{
  "qk_norm": false,
  "inner_norm": false,
  "kernel_size": 7,
  "l1_shrink": 0.01,
  "steps": 7500,
  "weight_decay": 0.05
}
Rows from block 7, named by matrix and row number. Rows with one number belong to one neuron. Each number is 500 + 40 x the weight over its row's rms, rounded and kept within 0 to 999. All counts start at 0. Numbers have three digits each. After the name is the row's rms in percent of the matrix's.
# fc1: MLP up (model.blocks.7.mlp.fc1.weight, 768x192), inputs 0-47
# fc2: MLP down (model.blocks.7.mlp.fc2.weight, 192x768, transposed), outputs 0-47
fc1.163 179:530442509450559510596482498524480533506590474482506562500542558446566514410494513522524519498531470506470433457519460491504498547503504528488487
fc2.163 160:524522460566546555487511417486444530459384424523507478483425497461542448612556511492514571500523454479492523558472497461545487432516502490507502
fc1.164 117:529463493486484496516496398437563433463478535531524472497499418529544537544454505530506471502554517485501504437466481594502531483503479471462442
fc2.164 108:444485499492483468475498547500508493510489506502502502471600569526544562565481518501569550488606524543489528494573470539484474459431485585424505
fc1.165 180:428500504478517452497475538530538456448476517426448465455464567520494530497473511495540496511509506473533501505560561497525540497459395445475521
fc2.165 173:484501463473498532550509516497521522487536497513490490500554505499497436540593403507479529533481521483508500539445547509551478515514540574528498
fc1.166 181:497481559488514506512425479461506552501451489439484449499473523624517517559448487538332507542531417472451512489586585495497487507528586506481491
fc2.166 178:402494522447468487501486431497501518466448524502500509476520484484568508493484595489563484471528425498472481498457426503516490564479453501476485
fc1.167 204:454443523475531498480500445435411449490441461508600519495531504518448486544502486499483447551482574472595528487563523499525456488496554435493521
fc2.167 198:534505516502504503514493499502554456549499526498507502483515525510357555447520427491568539519487496503448496449484507494503521533493430502489514
fc1.170 048:467518527531536521497496367610461499573501410494507480488507529530415413505505491500551577511530537486503496471550499538538569538461467487525533
fc2.170 057:427496456477500499504471614500500502520518458504505497501515544542501500486550503504463506485528615497497488493389474524596489500506495503502525
fc1.171 194:509510550456456534444430461517519491496518474459500476480505559435559484487465496478570487573532501477485509463515478427510522487513532555524500
fc2.171 192:531522433503543541488482512508473506531492468511531500480496455491424502552481475537542514519473481506519488511497468531538508567555548483396498
fc1.175 195:504461483464482570508490563504509449552419460517456502518560576506455498548428509521497483532470490515536503472541519579500536419450533574547470
fc2.175 193:476465540493500486518454566515496405463535548496508483476457461533478527383499490520538518557536466486437458638519492454505526503517524423487530
fc1.176 215:432468529503532500503516543491474517508478433492548554473531525609487504439504451538511548521483554571489541498488530530504512489454568509555469
fc2.176 226:543493521459498558501493483506476500430468389506482549506437540495523567531468489467530499560495438508539482510472493506545497475554469521520475
fc1.178 162:526525503499484538503489489558519519436571465470490452490507510498464545518427498485558515499568411530515453496520519561476557509556492528503492
fc2.178 160:481477435554480534458514500500459473448528544521484514486476503505501395466577481475435497449484500507467515534534534470517523445475531509489491
fc1.179 016:583499497504471489500501500499501541505530500502500504547500500458500477500500491493526432671500422504495503500500499499507503235512532500512507
fc2.179 024:484500501484501452525498500500500500499502484500498486496507483500499473504573510502502501470414500332458497462493508500481500565376484496487498
fc1.180 012:481500516500500500500500500500500500500500500500502500500500500500500500500500500500500500500385500499500500500500500500500500500500500500512500
fc2.180 011:500500501494500500500498499500492500500574497502499500496505500500500500500491500512499500500622500505500504500477500497371500500503503501501500
fc1.182 013:500505506500500570500500504500511500498498501480500500532501500500516500502474500500500500555500500524501500500499500500500497500500499500527496
fc2.182 017:508500564500500474499515498500502432500500368500500499502500523502500494499500501487500499500492500495501506497501549500502500503491505461486500
fc1.183 176:500517483561501515480502507505500545500512496514502490542426493577573563534574515512495469524604496427452532545561500549540575472518481510479473
fc2.183 178:475515450480520495471453454506410470536441537476508505500522456488592488574563550419562500404507500487442570467548389501551471520529552537515490
fc1.184 008:500500500500500500500500500500500500477500544500500538500500500500500500639500500500487500500449500500500500500600500500500500467499500500500500
fc2.184 008:500500500498500500497500501500500500500500307500500533477499500500500468509490500500498500476523500500500500500062503500499500500500500499500500
fc1.188 023:505420489469515467413499492532500465494460501343576507503501517409499568502471499533497437509428500520497479422534498497570498511462527500498455
fc2.188 027:500608508449500504500499541498473499497593364507501538528641539464522471537500469463523469495565500523598513500442477501462499505491426523529428
fc1.189 142:537498474518566454430493508502518499438495539467548566521565544478517547506498525512472498496600537425539509577474530522561534533485517513522483
fc2.189 149:554507554476501477429501461505412494562522450479504497526513546536522568565395485572477522506499462498479473481593536506486501474564544513458470
fc1.190 183:493485497527544591541438508491492486554483518533494504470507539552506462445513497534507490495528434495493456510509504567476491576504479498518485
fc2.190 192:494496527526524553515522511473473506449565555522474499517494506487532526422509479560456538536509548495458508476517490521530500474481403566376526
fc1.191 209:534556405574467459545498516511468522429589509458495487571471560507526523485509439437536440530532527419510459445584495533529441515512512519525556
fc2.191 204:467516561481519482473484485501446513476481578513491530510454449484488472515525526493500504470514465473488494466502472494502490535486453504477488
fc1.192 225:429499539498508497505510436475482581506504500535506483460509529537508520515495464543564469514495496449486547496562519462499489495468511476509489
fc2.192 241:494492507521516506452495506508375507426467536501512502508515537503536489453495518514497504394514509489497389408477517494501519424518490444529507
fc1.194 078:445514468501481505492376559540529577472480480419475515508388502423619489476443484562524480487567514499543493489500457550478513511494472488485489
fc2.194 073:576505470480487485546483525488554502474497499503490501512624513492490561485481523492509423574484490464460515507467482486534505384491505490376469
fc1.195 145:575517561511466489482525483434515504473557432486531521439493490467418523429498498504485509434464571501534515502478513501472513573488488550485431
fc2.195 119:499488482435511470487429549493460454451499526488508482498470469468467420446500507472434536495391517493475475501466529529575479448545471490544500
fc1.200 189:478499513501542504583505454500429498473467506498539468515442476468464499513453453480495481463478503476494440496506549478496493477529485479497533
fc2.200 208:505534485525493515534460517515508532484487458479494503483512519464497503485474616465498532502428496492492505484522493493504491530487564601483462
fc1.201 016:471499517459502499499508434500500553500498495500637501500500536500500501513500307442489500547501498502499501514561500500500503361478508452512500
fc2.201 013:488482508502500500509464505500502391501521511484476500447497497500445500514502634506499514474319483493484500566443507497504500557474575499428507
fc1.202 156:495482522609499542518592401558497473530492538522528502497501543482520563442584478485433471435423516456528465548485512584477470438577424444455462
fc2.202 125:562532564487513486504497482509492499494551467511485520494513450489483497547530542498485485507448514477516520505495534501496487545386522497381508
fc1.203 032:513497470469457484501536485492463402502580559498501508500500599502481500529507496519501504531500483586560544452500542427500555500451499499500500
fc2.203 037:503497499528643569395474548492500555509532396502503513472540502498511500457458500485493478522535500449466515510369396474451521556489498503539485
fc1.204 009:494511500500500488299500500500500500500500423500500500500500578500346500444500500500500500500500500500500459500524500500500500500492500500500500
fc2.204 011:500501485508500501513500498483500560497590536500500500477500500500501517501500493500500500501523500579500500501501464505498500500500500500559545
fc1.208 013:495499526500401500500499468499504551571481402500500500500498500500541501498429500489549393481511509500500304500497500493481494388499504381351541
fc2.208 022:485500518482500590491506499500504386500501505500500500500500500489417500500542493532500524498474490490506499500500500500500500611506523500590500
fc1.212 217:546459498479506422506522609495397522534440497506503522524480586498498448516460482515475521499458489594509495466463449528470501499465587426554528
fc2.212 192:458484469586472478525485491504374505535493529523496454493483488513523490507497525495442478515555554477527484590493525526478510501545499486491500
fc1.215 021:495506528501460456530526479499511577508494501500499503500500528500439500500490491495502489554536453500498492501508521500500499455499507455500500
fc2.215 020:495443556464500536493498500500508332502400502477493548495416383500401500490472491495440541447485580511502498527496505497467500551448496529480500
fc1.220 206:513497485444498507444432494483491482506499508533542580460420524465485502480500522471438495563492544450494428561544492498530486503503473555581492
fc2.220 218:467493487464490499484549527492458538536500435526496500505428581499596550543505490496555513569489550494505514432501481509560500526499471438484498
fc1.221 017:503500495500498500500500500524500574485500478500501487497500511485476500500550491500500502500500498569502502501494499500500500600500500409500503
fc2.221 016:492504513498500508513500540500501509515500615501495502500501494493486481499500500500501543501500634503501492501655474501404495449506503497500500
fc1.223 164:509456496585612526501552503440484448502548521483520641474522529466525488503522506504489496557453490467481525479569484503542462427513473500545477
fc2.223 132:406500571470459570443473529504487496474500425481496515509561550511443549505508490517553484408601541536492466527446511479492515504586516527461506
fc1.224 179:484519467510524585514476443485487496512489492519527506478466565538536491520478516490503493613493610506497448489460411512472459417484540501571522
fc2.224 177:524490519529489484477501508451427479443490482480524501517519508502535514525529554511486568465504428533505576449490503495546504485433485467498438
fc1.225 173:476526471477468431542470479500474504413483473500538478477504495516514523503517459484423556514501452484506485402478450501484443523491503501459501
fc2.225 166:584487462506466536539488506508485476500514502496473485501502573504364461500479525506581487497412439527478529533562548479499506591488499453495503
fc1.226 018:419523516541498522501502500392504527521471494557493494499500500500558515482501478499539498498501486498505436500521547495459500526500500477497499
fc2.226 027:574500500501502440486500506500509488500509502501459500500494502499444527570499516490438503498536529533400492498500500539624508518498489506503499
fc1.230 221:518531510500472537538528519479519434507529548500482469494494447505495487459410511485562500523507499511473490441539502539497530498522471522522514
fc2.230 218:475494500563494444442474533515446489501436435501490487512533582502612530528489572527467508533565500539522434569573519522502510497489507450459515
fc1.232 054:444515561477503587424450494588443498512506465504515493520512525461475512531493495553478458355466513492536506378507540453459510502508466434501554
fc2.232 064:528440463499515500593498502502551473493498484497531498488497500523495515476521387489483486498563489500521509525443471500503500537507572499515477
fc1.233 016:507500500500394499499559501540500498509500500479500509503500500501494495514500500497501483501472498603501546462500487500524500435436505500506512
fc2.233 018:500496444499500478497501450500500534497493466516519500500334502500499483500500505487499493500500485383471491451343505502492500507500467500500490
fc1.234 177:441452473467462482501487430525527460452519555480467504517475558466518500546487454500463540464499458502495501486477508517491526528500472499512500
fc2.234 199:505490497462456487510489532472471432450466439480490508517429540497468510498542542526420514538500507538500508469506498525583500426423548555519484
fc1.235 137:493498557543519375475431534513504538531547579563516494474508499517513485447469494592501516442502450541487503434516479468515431478528487491518470
fc2.235 145:469538524466496432510506429477546483494490503512498490528517552543530467459524428490509485508476522494488516551480482505462500506516523410525519
fc1.240 011:500521499500499647500500500500500500500406500500502500500500493500510500500500500500521500500618500500500495500500500500500500500545500500500500
fc2.240 013:493500460499500474503500553500540500519592531500493493501501500500497500496501525494555497500500502491503500498500500502506500500500589499488500
fc1.245 146:533522504476470577542533529509498480424573474572412501441479549469503413539499514492579501492513425480494513493516417457511531493495498518540573
fc2.245 158:514500516571437541511508499542506501563491493491491481445435445476446574438468391484494536522514510513500450466460552504490505475492519484508503
fc1.247 087:427590527452553504544478530489496545483485481494482498442528534467533481535475511470517518492449485476514551477516574472496543517510497499461519
fc2.247 084:519488548498460492336520504507489493492501556515499498530467524551437579535521503469477490442462543502468473498545503525499507497499519497534395
fc1.248 012:502499496509496435530500500499530500714506500500483494543503500501500479418427495492500512599513506492500501501381500501500503501500500501515500
fc2.248 016:470480503500500472500500571501501560371493496500500500470578483500500462578539500505510500401467500457532500499652499500471493505500454482496429
fc1.249 193:540504465526554525487492362514496551490540544382521498504560450567499467502523459467501495488429540478464519520583469483512455533501508494568538
fc2.249 221:478475493345503500411484519499542476467452519484499506478492507510508501489498556498473482562516488451463393435510524503515486502558452530486540
fc1.251 006:500500500504491500500503501500500500499500486500499511517500500500499500537500458500480507513500500506500500510500500481493508500495510479557500
fc2.251 009:515483555510500499500500502500500472500500500500500500500354500500494460498450500500500500446500500502500500500499520504500500516500494500500500
fc1.252 009:488500500507500500500500500500500500301585723500500500500500500500497500500500500500658500500500429515541507500500500483500500500500500499500500
fc2.252 011:500490500567500493500499504521446397649476243500500511509500500500500501499500500496408501501568741500470497500500506488501501500501508500500478
fc1.254 039:493471523472471463457500474505488444451464501441540520492517523500499490539516454499501458516497499534521507469500451496550529501544512500423501
fc2.254 037:481475411500541470512444499500500621507543489518501499454516511495495496445498555469492494520500441504473483458382464516495500539473490500499501
fc1.255 057:507485561484499449474500443490481406500523499625511527473501500487489434482494531530491506541513459482500540492488499454572510500605421505499477
fc2.255 059:482493526572512582442506611505492536492493501494487495516571571533541506545424476494496566449512494558480518502400512497396500524494519499468497
fc1.259 185:589499526481549467547528434502467489454481497470504501539479551487554501482601490494504481537537549528457419458508528509451525466378519505434537
fc2.259 183:486473503550502467485510553498570507476513498480546494498590307508462512531524516524461479516553471529474479475458533488471495547516473526588488
fc1.267 082:532512466518448470522492471573438493488502507529526502501573576461512499476548609443507469485438484457589503458511462501550552521557506547516440
fc2.267 088:466495484491483464482495498499454490499507497506506517512439504516432489566462500487492486532503466504481452449425494501545495584522469514507495
fc1.268 202:490536484552498459466481454514472503502423502504614496481474536640454461511523501477484541552558469481464478533476484496525530481607532532599452
fc2.268 186:546461517478515533523563500503529512477495496493474496472549511535452470497532535496518507489567504504472422469500451551501523535482523490456517
fc1.270 198:513475482491450492529515452491526552472434498533463497497501533565525522492495569542538459587497491520527508479430485436501522496544499516508526
fc2.270 217:461484488489502484568528521502460481511571515502504495513538482499473474567493474501601493498501456498434419550484501498527503431494457528492504
fc1.271 191:504517512505495504467487443495461467532487469543574529527450505470488473458512519596587544531467512500518507437521461428482526481504497553468482
fc2.271 212:368514507497490498510536537507414523483492522476487482528458503523395470486486396495408480480582464517537443523441501502517500516477569458511561
fc1.273 150:442481528507457504500535453520516512519504503555544526361522445537547525503517484532527513491583534530472500495539528479516537571535575504497462
fc2.273 137:485458459497537468401517522511449558457489414511501489505523565464522531536482504538515451497493429540498421470463481551553529442451482619451500
fc1.274 167:473515505434464369528507481499525481503473531523532514494509452499478515514455488517490465544508475486501582503576509413517543570481446482498547
fc2.274 169:500549518616444506438501511516435552446444422498489513504495549469431560518483461481511499533453442577528509600448550475500486465522474575419472
fc1.277 098:424483510570456452500447492499500475538496491510500439468462503464498513444383452511527494466466462487463491511526499495505545503484496501498494
fc2.277 098:525490551497497490431523568509487476504556422498477526499493507511511474532504546470503552539503503493554523448474494514449529485502487499566490
fc1.278 180:482514481465557515535465490515497595407519543546497549522480519530496564546481551538525479516452525479488480435544449505462480572588497447513508
fc2.278 176:485507512570462499492476516493484503477425517498523495497534483445546549483487481495465582525494517495532508546391541436476473444526620549439452
fc1.281 183:537499443538478504552487547555554480477499443417443487521494562553629533513592503532523480502501521475487402432472415548491548459485525435523557
fc2.281 177:466525478525518542539536511500501505478544497508495460534448535466508487473523492514501556538527540501504499503520476524473505503495533497533556
fc1.287 182:502442519535511446446375455430525533500521519500571489505580530502505521518457537507461513562492435480435475548527502533453547505479561486494500
fc2.287 192:508490504474499493525519461481391535480513474479500484507508465484648477507456503500503462562493541555544509532469546492551500410481502416570511
fc1.288 017:312498588696500470487500516486399499500475505500477498500500500500502500458500500499501520499414525514495502500564499501489474512515500500500500
fc2.288 020:591500500457503474504546508500499520503544500513537491506501500500498487577508510449497505401500500520591501440350502496499500514477493443493499
fc1.289 195:565517492503492454587568460544505549500431497503528496531526557541473499521472498460490486577519471462497538476503489514490447511507539519454514
fc2.289 214:532504529501520493478513479489533505527522487510480519487487488500521502663510524481471515473547534463461511415538515502506493499481453515582501
fc1.290 143:506465468464563572497489562450519502411501545511509586526561546444504445511477510505479525471529524467501576482557505508465497504558512499568446
fc2.290 142:471501499503466489512474459518460503562422515521502463501509493502456509499480471518446613506480500499507497529453481496442500517498531511400468
fc1.291 048:625520495470482454471506483452540501502484492554655504551487459501497550546563500555551508461563437461476473493503526498527476499515457497529646
fc2.291 059:476573404543508500457520509495572495500506491504526555495523502486459522526500497523520503497512451499516467542534502519450504562508539540415473
fc1.294 009:500500500500500500500500500500500500499500500500500500500500501500504500500500500500500500500511524500500587500500502500500523500500500500500500
fc2.294 008:500500500500500500524501501500500487500500501500500512485500483501492458500500500499510517500537500513500500500500443511509490476500491500497500
fc1.295 035:477515508453515512525531419559504479524442530483555520518447493500566441451501473500539497577516417552494436477589495573515510489508641399510535
fc2.295 041:492500565491500477479508542500501450511515388548499505508496502503404491486524499506479485489493500503500510513539500485469518537493502502454469
fc1.298 085:569577441562468504413558504514474511467486542499475501525451514535502491456494499542554507544464519482451508540528497485503501627504513494495465
fc2.298 088:444483499425437521527485580500531556562559506522501493499552560529521519498553500514514520441518509491499492477493506474451495412503402501511501
fc1.299 213:475432484498493521510513442500435517452515498507501409473476525539459498612505425558488487374484473421552508461501519441541544529486518484476489
fc2.299 245:498498490506507520582510491493478535421461471516503515498472406497507534559430480496447496536562462526510505547552504491473500531363564538518499
fc1.300 170:469505527543489500486473445558484426497458503419507636500472521510505549502481514478497490506524511446476527539480501472482513462517454497488478
fc2.300 182:525515528447515534557484468485510551492496435532490471486504489514489557612480511456377503501525492550481526412580524459541483419499582474536430
fc1.302 185:488452517558458463485438508499488545541480487476593457502486476516544509556496506472518526504545500504457439457381450519445521527477587526583567
fc2.302 186:499493546494568497500504491515411486459501508492491505502466523499555441505505517492535477578484487428527539514584519511457484443539445532560531
fc1.303 234:443459490445519371468442499472476500510388512426511494532508549481460454514515494598503481550486523446481453528472522529473525488501512478521509
fc2.303 191:447508461559501484523497501499421480542524493511502506501484465557600500525517536533503442574457465502447501502550519482462500520515501445500548
fc1.305 023:502529532500502498599467499486503436486493501485502503491604484500358505490507424493524481519508465502600508432499508498501456531561502383496500
fc2.305 033:529417499512500540346498517500500500500500509501503509489440487503500502522480557485472606530495522547385463527548496497505502509509488534517499
fc1.306 198:465414558550476518550460566508505483505456556512477519493487502493533489528546508500558554514506503538526487529531551562563491463502567522489497
fc2.306 193:477494495436513494561488464505492512575492489485506522509472531454514437432436540511467525477571450540514533503497479507491503512531513495439473
fc1.308 041:500468510546471482500482500438500538500500461599513522500509504513628564503500505501564500516498503500502399490478515484529500467509563500472488
fc2.308 049:504488591452577525587498502501479500511545495473516500481544541499392328503524498507484521498640454479580530521500501490506519536489501513499489
fc1.313 016:342500537500497500499498501499496499500470500500500500500500500500500500500500444500500500500468566500543513500510500493514500507500499500500499
fc2.313 015:588502486501500505427482469500500500500543505500392584500500500490499478509494499496473502500501500537349505487418456504487528484500474463571500
fc1.314 006:500521500500500551500500500500500500500502500599500490500500500500500500500500500500500500500429500500500500500500500500500500500562493500499500
fc2.314 009:500500500476500494499499502500500500500500500500500470486500500500500596488500500480498443500500500500500500500500500500497500500500502500500500
fc1.316 177:493554529418521480483515500411388530493415512550507564447523583534448506528536491513527499575508537536484530408497429448520466491508474563482431
fc2.316 178:571541500518499528555469449486488462498502553505492497475488531497511554526492571530435506480496508546477427498589537498377502498567497565508470
fc1.319 008:500500500500500500500500500500500474529504500517500500500500500500500500498527424500553499500500500500494500500500680504500500501500488500491500
fc2.319 013:500500500500500493500493594500504588498553516500499487485535500500500499502500571479500500500500500470500500505493490500500500500520569500500500
fc1.321 205:561438510500539486436449451481540424470496514492524469500388509483492472500483542475486505513537449487501517519410451494549494459481494503466536
fc2.321 181:524511475489499491472474554491382555516507457498462529501482515513482451480492523503482418545429481447495538473519536532502486609463434492468499
fc1.323 232:550546506578481491557511442469548501510528407455451471549491530532487495538502501496494475472513489462444543447521505500503501472501542514529486
fc2.323 223:495486505542518497489547490490424516445474542524509498465481483523388487529564454476569531470520505495489445484544499512502499521529525498480496
fc1.327 045:476475567522499500500499501481496482470512503493510502499525479516490480518448500562510497511477500543551514500501457526497502441529561500487499
fc2.327 048:506490479491491618460455491498536494504491493516472518493478544500524396506528488494511506453479502490459512490504557462417515537417390489597476
fc1.329 023:411504515499544504446506493576513503493465476500497502519511594461499429349511500405573483500519498487381493498478499460500450542511501500475524
fc2.329 028:537496500408503460503513606500514489502562546501495500501499501475470497535516501493507516489526484532523486539571500508449506502500517501501499
fc1.330 029:453480548501495486484473500495472500497499503473503516504503499500521482529447521562501479500415537573542562425507483514530479505500500510514501
fc2.330 031:549524436519517500463512415478500516500497518502500528528514502500499500503506476481498497515535500512440500486390504500385487499511478439518457
fc1.331 011:502488507500500409500499500500502500476491500500500500513500499500500499500500500500500500500500536465500500500500511501466509500406500500500501
fc2.331 014:500500500484500500500499500500500500501500499500500500500500537500500503503500488500483502500577500580525501490502501504499500536636501500500500
fc1.335 163:578508461529456479528484503433464506539499467566377515525537609616498564499556536499502479526454539548460529537505505522490497543534547512545558
fc2.335 176:448481532575460515555509469488515472447490454520472500493481501474529535481516416488479525513498543559522468496472534539486507416471469441523474
fc1.336 181:520472516511501544435480429546507476466558512479462565499500443537554445503496491489456509407462525499478453552572597495481501475514493472534436
fc2.336 186:524500462538624498592529584497517467499502501460500490524476470460540510403520540467457471484485451466531503504481507500466519378531453458477510
fc1.340 109:522414468491444446529595517518434525473514555574502553458459534488540500481519515523541505510511477492444499518489490452495536615461484495527519
fc2.340 111:504500556480473487508515490485597553499504473492519449558561525512472406483466478468497455485520526458547504490530510479438519395564488449512495
fc1.342 176:545553461497521485473460471501496458424461498488521511504500514408440473440495616524492512516533501437489441528508501589493505451481486477490506
fc2.342 166:616508509463526514541493520540525458441445529502472522527468466503516492508539515476549514463442490510509577443523526568572497558451489393450478
fc1.343 115:500431461515496496503589502429529452502491490435498458488457491491497439515486498570484455576469518538377525378526493473505507479514510489482483
fc2.343 098:499461464454576496471466533518489494491485518498494437520509485500485573400658538497478499427530450363522502439482458514438461518482510475478533
fc1.345 184:540580532495412496506511494503499472491468540497535448491478506471455535554426501506541488490500593548429563471513483455513422498523521451485480
fc2.345 157:505508488505501484501501512511568492472505560500501504534566550512579490442525510516469524503519464484499504482568498479513468562503498475560523
fc1.347 203:496562497509460502500491500517507536502503584592538544559427477529564497476497467514460531525538541434470461477506523525507516531507497454473498
fc2.347 212:479493478568487462487498440501409539454455475472460481521436481525486494514574516483587562477456537490577487480553475532526489481513598487498513
fc1.349 010:595500498506500498522500500500500500769500500500500499500500598500460554500565500500500500500500500500500500500409500500500500500500500476500500
fc2.349 016:502500500500518501500529499500500500501467500500500500500500442536487447479500500496488605500500547481501510499611500488500500468528472500500500
fc1.350 189:461493522451545557495533538527380493543468554477496508541475535466537416466447547575550519549523484492497514503466506546540436538427487495500568
fc2.350 198:510501482519565467441494480501484510447490453488499482492448442504465519495476513451466476497456508449501459578463556469483492485447531483506500
fc1.351 018:499507496436488500588500491576573500501499515455499500499499499501428503500491494430496502501547509557496500505521500469496502464444585463531500
fc2.351 022:493486568520467509468494506499500411499476502471455517458444453503475500395490511508501501424461500535506508576500666500501514526467474523498502
fc1.354 020:389500568498644467502492500499500575517501500456500483500572500500434488505500466468516500500500500514499503502500497512495511500510524500515500
fc2.354 019:563476493498473500500499497500500542420486468500527500443488556512500510514470538502484491474500500497547475508556505480478500555460473487491500
fc1.355 208:513475499499474471473499528517518477476580488527527452524432514513530502520528458491499607480391526490454508530555551561458424517556496501442482
fc2.355 199:466502489509489534530522449512457563447488415468502503491507494514576415491485531501526497505550569460470477458401494491508500513442593544492460
fc1.357 175:496517515499536497528500463448479435474583498490557443556472485532493483482405498453447528510482524504456554527467498493500548518560576508502481
fc2.357 193:484521516451555509553451472496536491480506562500486501463546488494518480462494485519523554491491460489453498509535503508507516440594533502483520
fc1.359 181:539552497529499446493505464547500542480505406528484469496498502414519522511481501458457490490475501439443411514547473506502531529490510587498524
fc2.359 184:516500487482559493520500487500519467580476492484490453531504388502404465484540515463541554463476500500571442509540496474484526498542528505523475
fc1.364 116:512511496526547430502485485511494529538520530422503463499542480513475500511553484431480549509441576461505487461546473512508504501503574515542510
fc2.364 109:502528530564530532594499523555436492459474499520509498487622488480488527482492557511531515501581454500541539496501469460527463539491459534524479
fc1.367 201:528540507494462444411462527523468492522451545522494454500531553465483475458576402554437510524455419471444518475484416475521503487460496416499544
fc2.367 194:434521536549547507443523465505496499539573436484481500488459512503479452491507601477452583510481558493511466566565519535491493549502512470434502
fc1.368 108:490499508508505500513474520534538533473461500464486468474460503508548483481506515546496522529432500552463465474494520574492508487454490446501521
fc2.368 096:590481481501502503502502458448474476464503453490497453477547538499480447475471581494403437498496469482435577505516501509507530445506526483494444
fc1.371 012:500500512447496500608516503500501501499499500500500500500500523500389530520497490500501500526515510536497500502500514464500500500500527483500553
fc2.371 012:487500500500500491491500532500500448500481445485478509500500369500497500466500500500509528380456544495498500510498666500511521500504485499494500
fc1.372 112:467494440552513545436480498558435498501474549512465444494556490476539514428489525470467501520495430460407453467503514532475555541542478472510456
fc2.372 108:542481474380523499536497508483551500507500534527468526464539456502473517521533481522434509447523502430487562492517480531527506499498394476486499
fc1.373 115:499500438520494519501499458491493468501470512483546508562483507501510500460440506595459469494486552522494457457502558495514459440483534509468497
fc2.373 124:512489514426533504472494512491519468528521528492478487465508501497550497558531505481502491405503509500515477459520491483441482551486515484506456
fc1.374 128:430445540442522546516474544492521484522496535608519525476493490470529536492441552559465500505534615466506417416550537465501447581487550400494478
fc2.374 131:493500496536516505506501494501520503491538498498459476470522531481503565444556504480463483522502516564486497477403523460495498496394471511450433
fc1.376 202:566542398499502527507535545555449506480492509418432475553535504510561566480518541593449527498499454505423459495475497478508491505517528595569467
fc2.376 235:490504524482493510524488458481588496449455529484506488514521562504481552601458517518506503465452508509517521504539494497527508498525533499447499
fc1.380 181:439583387483398502507484456465497448490464469555498466491573501499574509509472434559497519500501505516544459545469562533529461507527470515488486
fc2.380 192:527499510484487498457563450499550510476510539475511499473472419500463512466541593513504561402509524460496539500541509512472497409433439501434495
fc1.382 171:507487489437405524541474428530499487472554439458531562502482454509514477501463496446474489525430495530456526519562510469566573523532460524536488
fc2.382 168:467490418499537498546492578535475500479543573489462525466539513502497496423510488502499497488534449462486488502495522494466517461530451586541473
fc1.384 014:500500500500500500500500500499500480500502500500500501500500500500500500500501500503500500500500500500500500500500500500500500499500500503500500
fc2.384 009:500500500500500478362500500500501500500502500500495500500500500500503499500499500500500502524500524504456486495499501500500500494500500500500500
fc1.387 132:470455486529543523530492458517486500497466554487552499495501533500493525460443470449563426430411500550465482499536495451479460544530458495480481
fc2.387 127:365461421471502440524501473499464557508493573521510504531530501486528540499462468538548441524512580555548482497505487564544502432545473455503493
fc1.388 189:516486570529407527536449513531525403494518486479582512471521616559511542516455510494452550539590572502479505417435469516482546449553480538485550
fc2.388 193:405499516495472486501495476499465478458504511499493496503549542503527528473517514505541580521502468452493532428432444484504500494533526450544446
fc1.390 007:490500500500600501500500500500500500494500606500500500500500500500407500470500500501502500619500419500500500500500500500500499500500500500500500
fc2.390 011:500492500453500500512499500500500500500526317500500500500500500500549497515500500468500500338500500484499501501426500499484500504500413500500500
fc1.391 207:520396508572467504460498538456545546421561447451544484511506542504469485458515381614540479513426460528544432525559567477529535468470542513447489
fc2.391 212:486490478473509498499495515497462517478489419525512482499535565508457488469506569482470418500391512509533509515499482504497502509396482482471506
fc1.392 148:504503523516457510466483459523458541529514542567549468484464473533488574430459399546469474541423472528459505495493536412525522600515438485520460
fc2.392 141:560513535625488530522557504500493489471489335502515543487467501479539496515526500507427487559499543471522567513611474528511484434554411506424490
fc1.394 217:512553496452478571425534505544587459465488511485491500515513536561528503450449505447487487475516494457436497506516496470495494569486462415463435
fc2.394 216:482529523507504467515493505493403511433519533513499485517444524507497508546483545508421494579507486500498479505536497505452512489585577536559486
fc1.396 176:560508501551514536477466492502482504461491453472482475454489500498490534506441516501485499552574525532435487506503539512526538564493501586575427
fc2.396 198:575529508506507531377511511496550477492495504496530499536466543490586550531521475509500491515509478523526591453594486481483525493487558505525515
fc1.400 210:497484488464457534477525535530449468521451522478481508537527505550489470465503512483473490332460543483499502454418563527476474517453525496475488
fc2.400 188:540491500529500494514521525498519540496502500527490474507477528469395496497594556526462495538472503542510690449420508501489509500441480503533527
fc1.401 014:443502502498498502500500494500500526464484499506500455500500500500500464476335500351500500431465498344501416549500516468475469519532504488500500
fc2.401 019:500500496500500489505493500500502443499608535490499511500840500500500597607513489597477504494534500653488462500473500514496500509500497485474501
fc1.402 026:465441499480480500458522502500497509466481496497538465519502568441527521482513482465499514555513500500480481447501493497501499513490505536415513
fc2.402 036:509496509491521499574500554500549531540508500504537498500642566500344483488509490500481478483523342499483466526500535484482507510486480516500500
fc1.403 187:571490490528528490468512519490516475482469485515514529499486503509526444467453498432499450531573492471533474530499515478509505536460503377516499
fc2.403 166:463474496456447464496510517495553482482487561491509498511473600439551500561534417510384472550541498481539533446483566445504521490523556437587522
fc1.404 069:529480524466484611465438495488510474472440500479429655503545505487500513486430474576517512413480499512521475423502493516502559492472507496489496
fc2.404 069:495446512483466496478499496522591507480521545501467485508486565525451442482495498466518499623534471481519516502504543566498500530503572545451515
fc1.405 166:538471492360450462542462545462492471613502506467530421498509482484526489507516506471472474488421528477513518512551447485448529461566464565597439
fc2.405 170:388476470513449479530505495494462518539534453482467487503535534486521472548515474515546508449510418532526502427495495500592491485568534487428515
fc1.407 019:500513516500500478509505500502518529509495500460500488500415689473500507445541495480500500509526496536404447499500501505501477506486490484502500
fc2.407 026:502500500484500467499495512500500498500495518487493501523534426491440463486440502499490503511492500500510519491531500500481500479505520505488509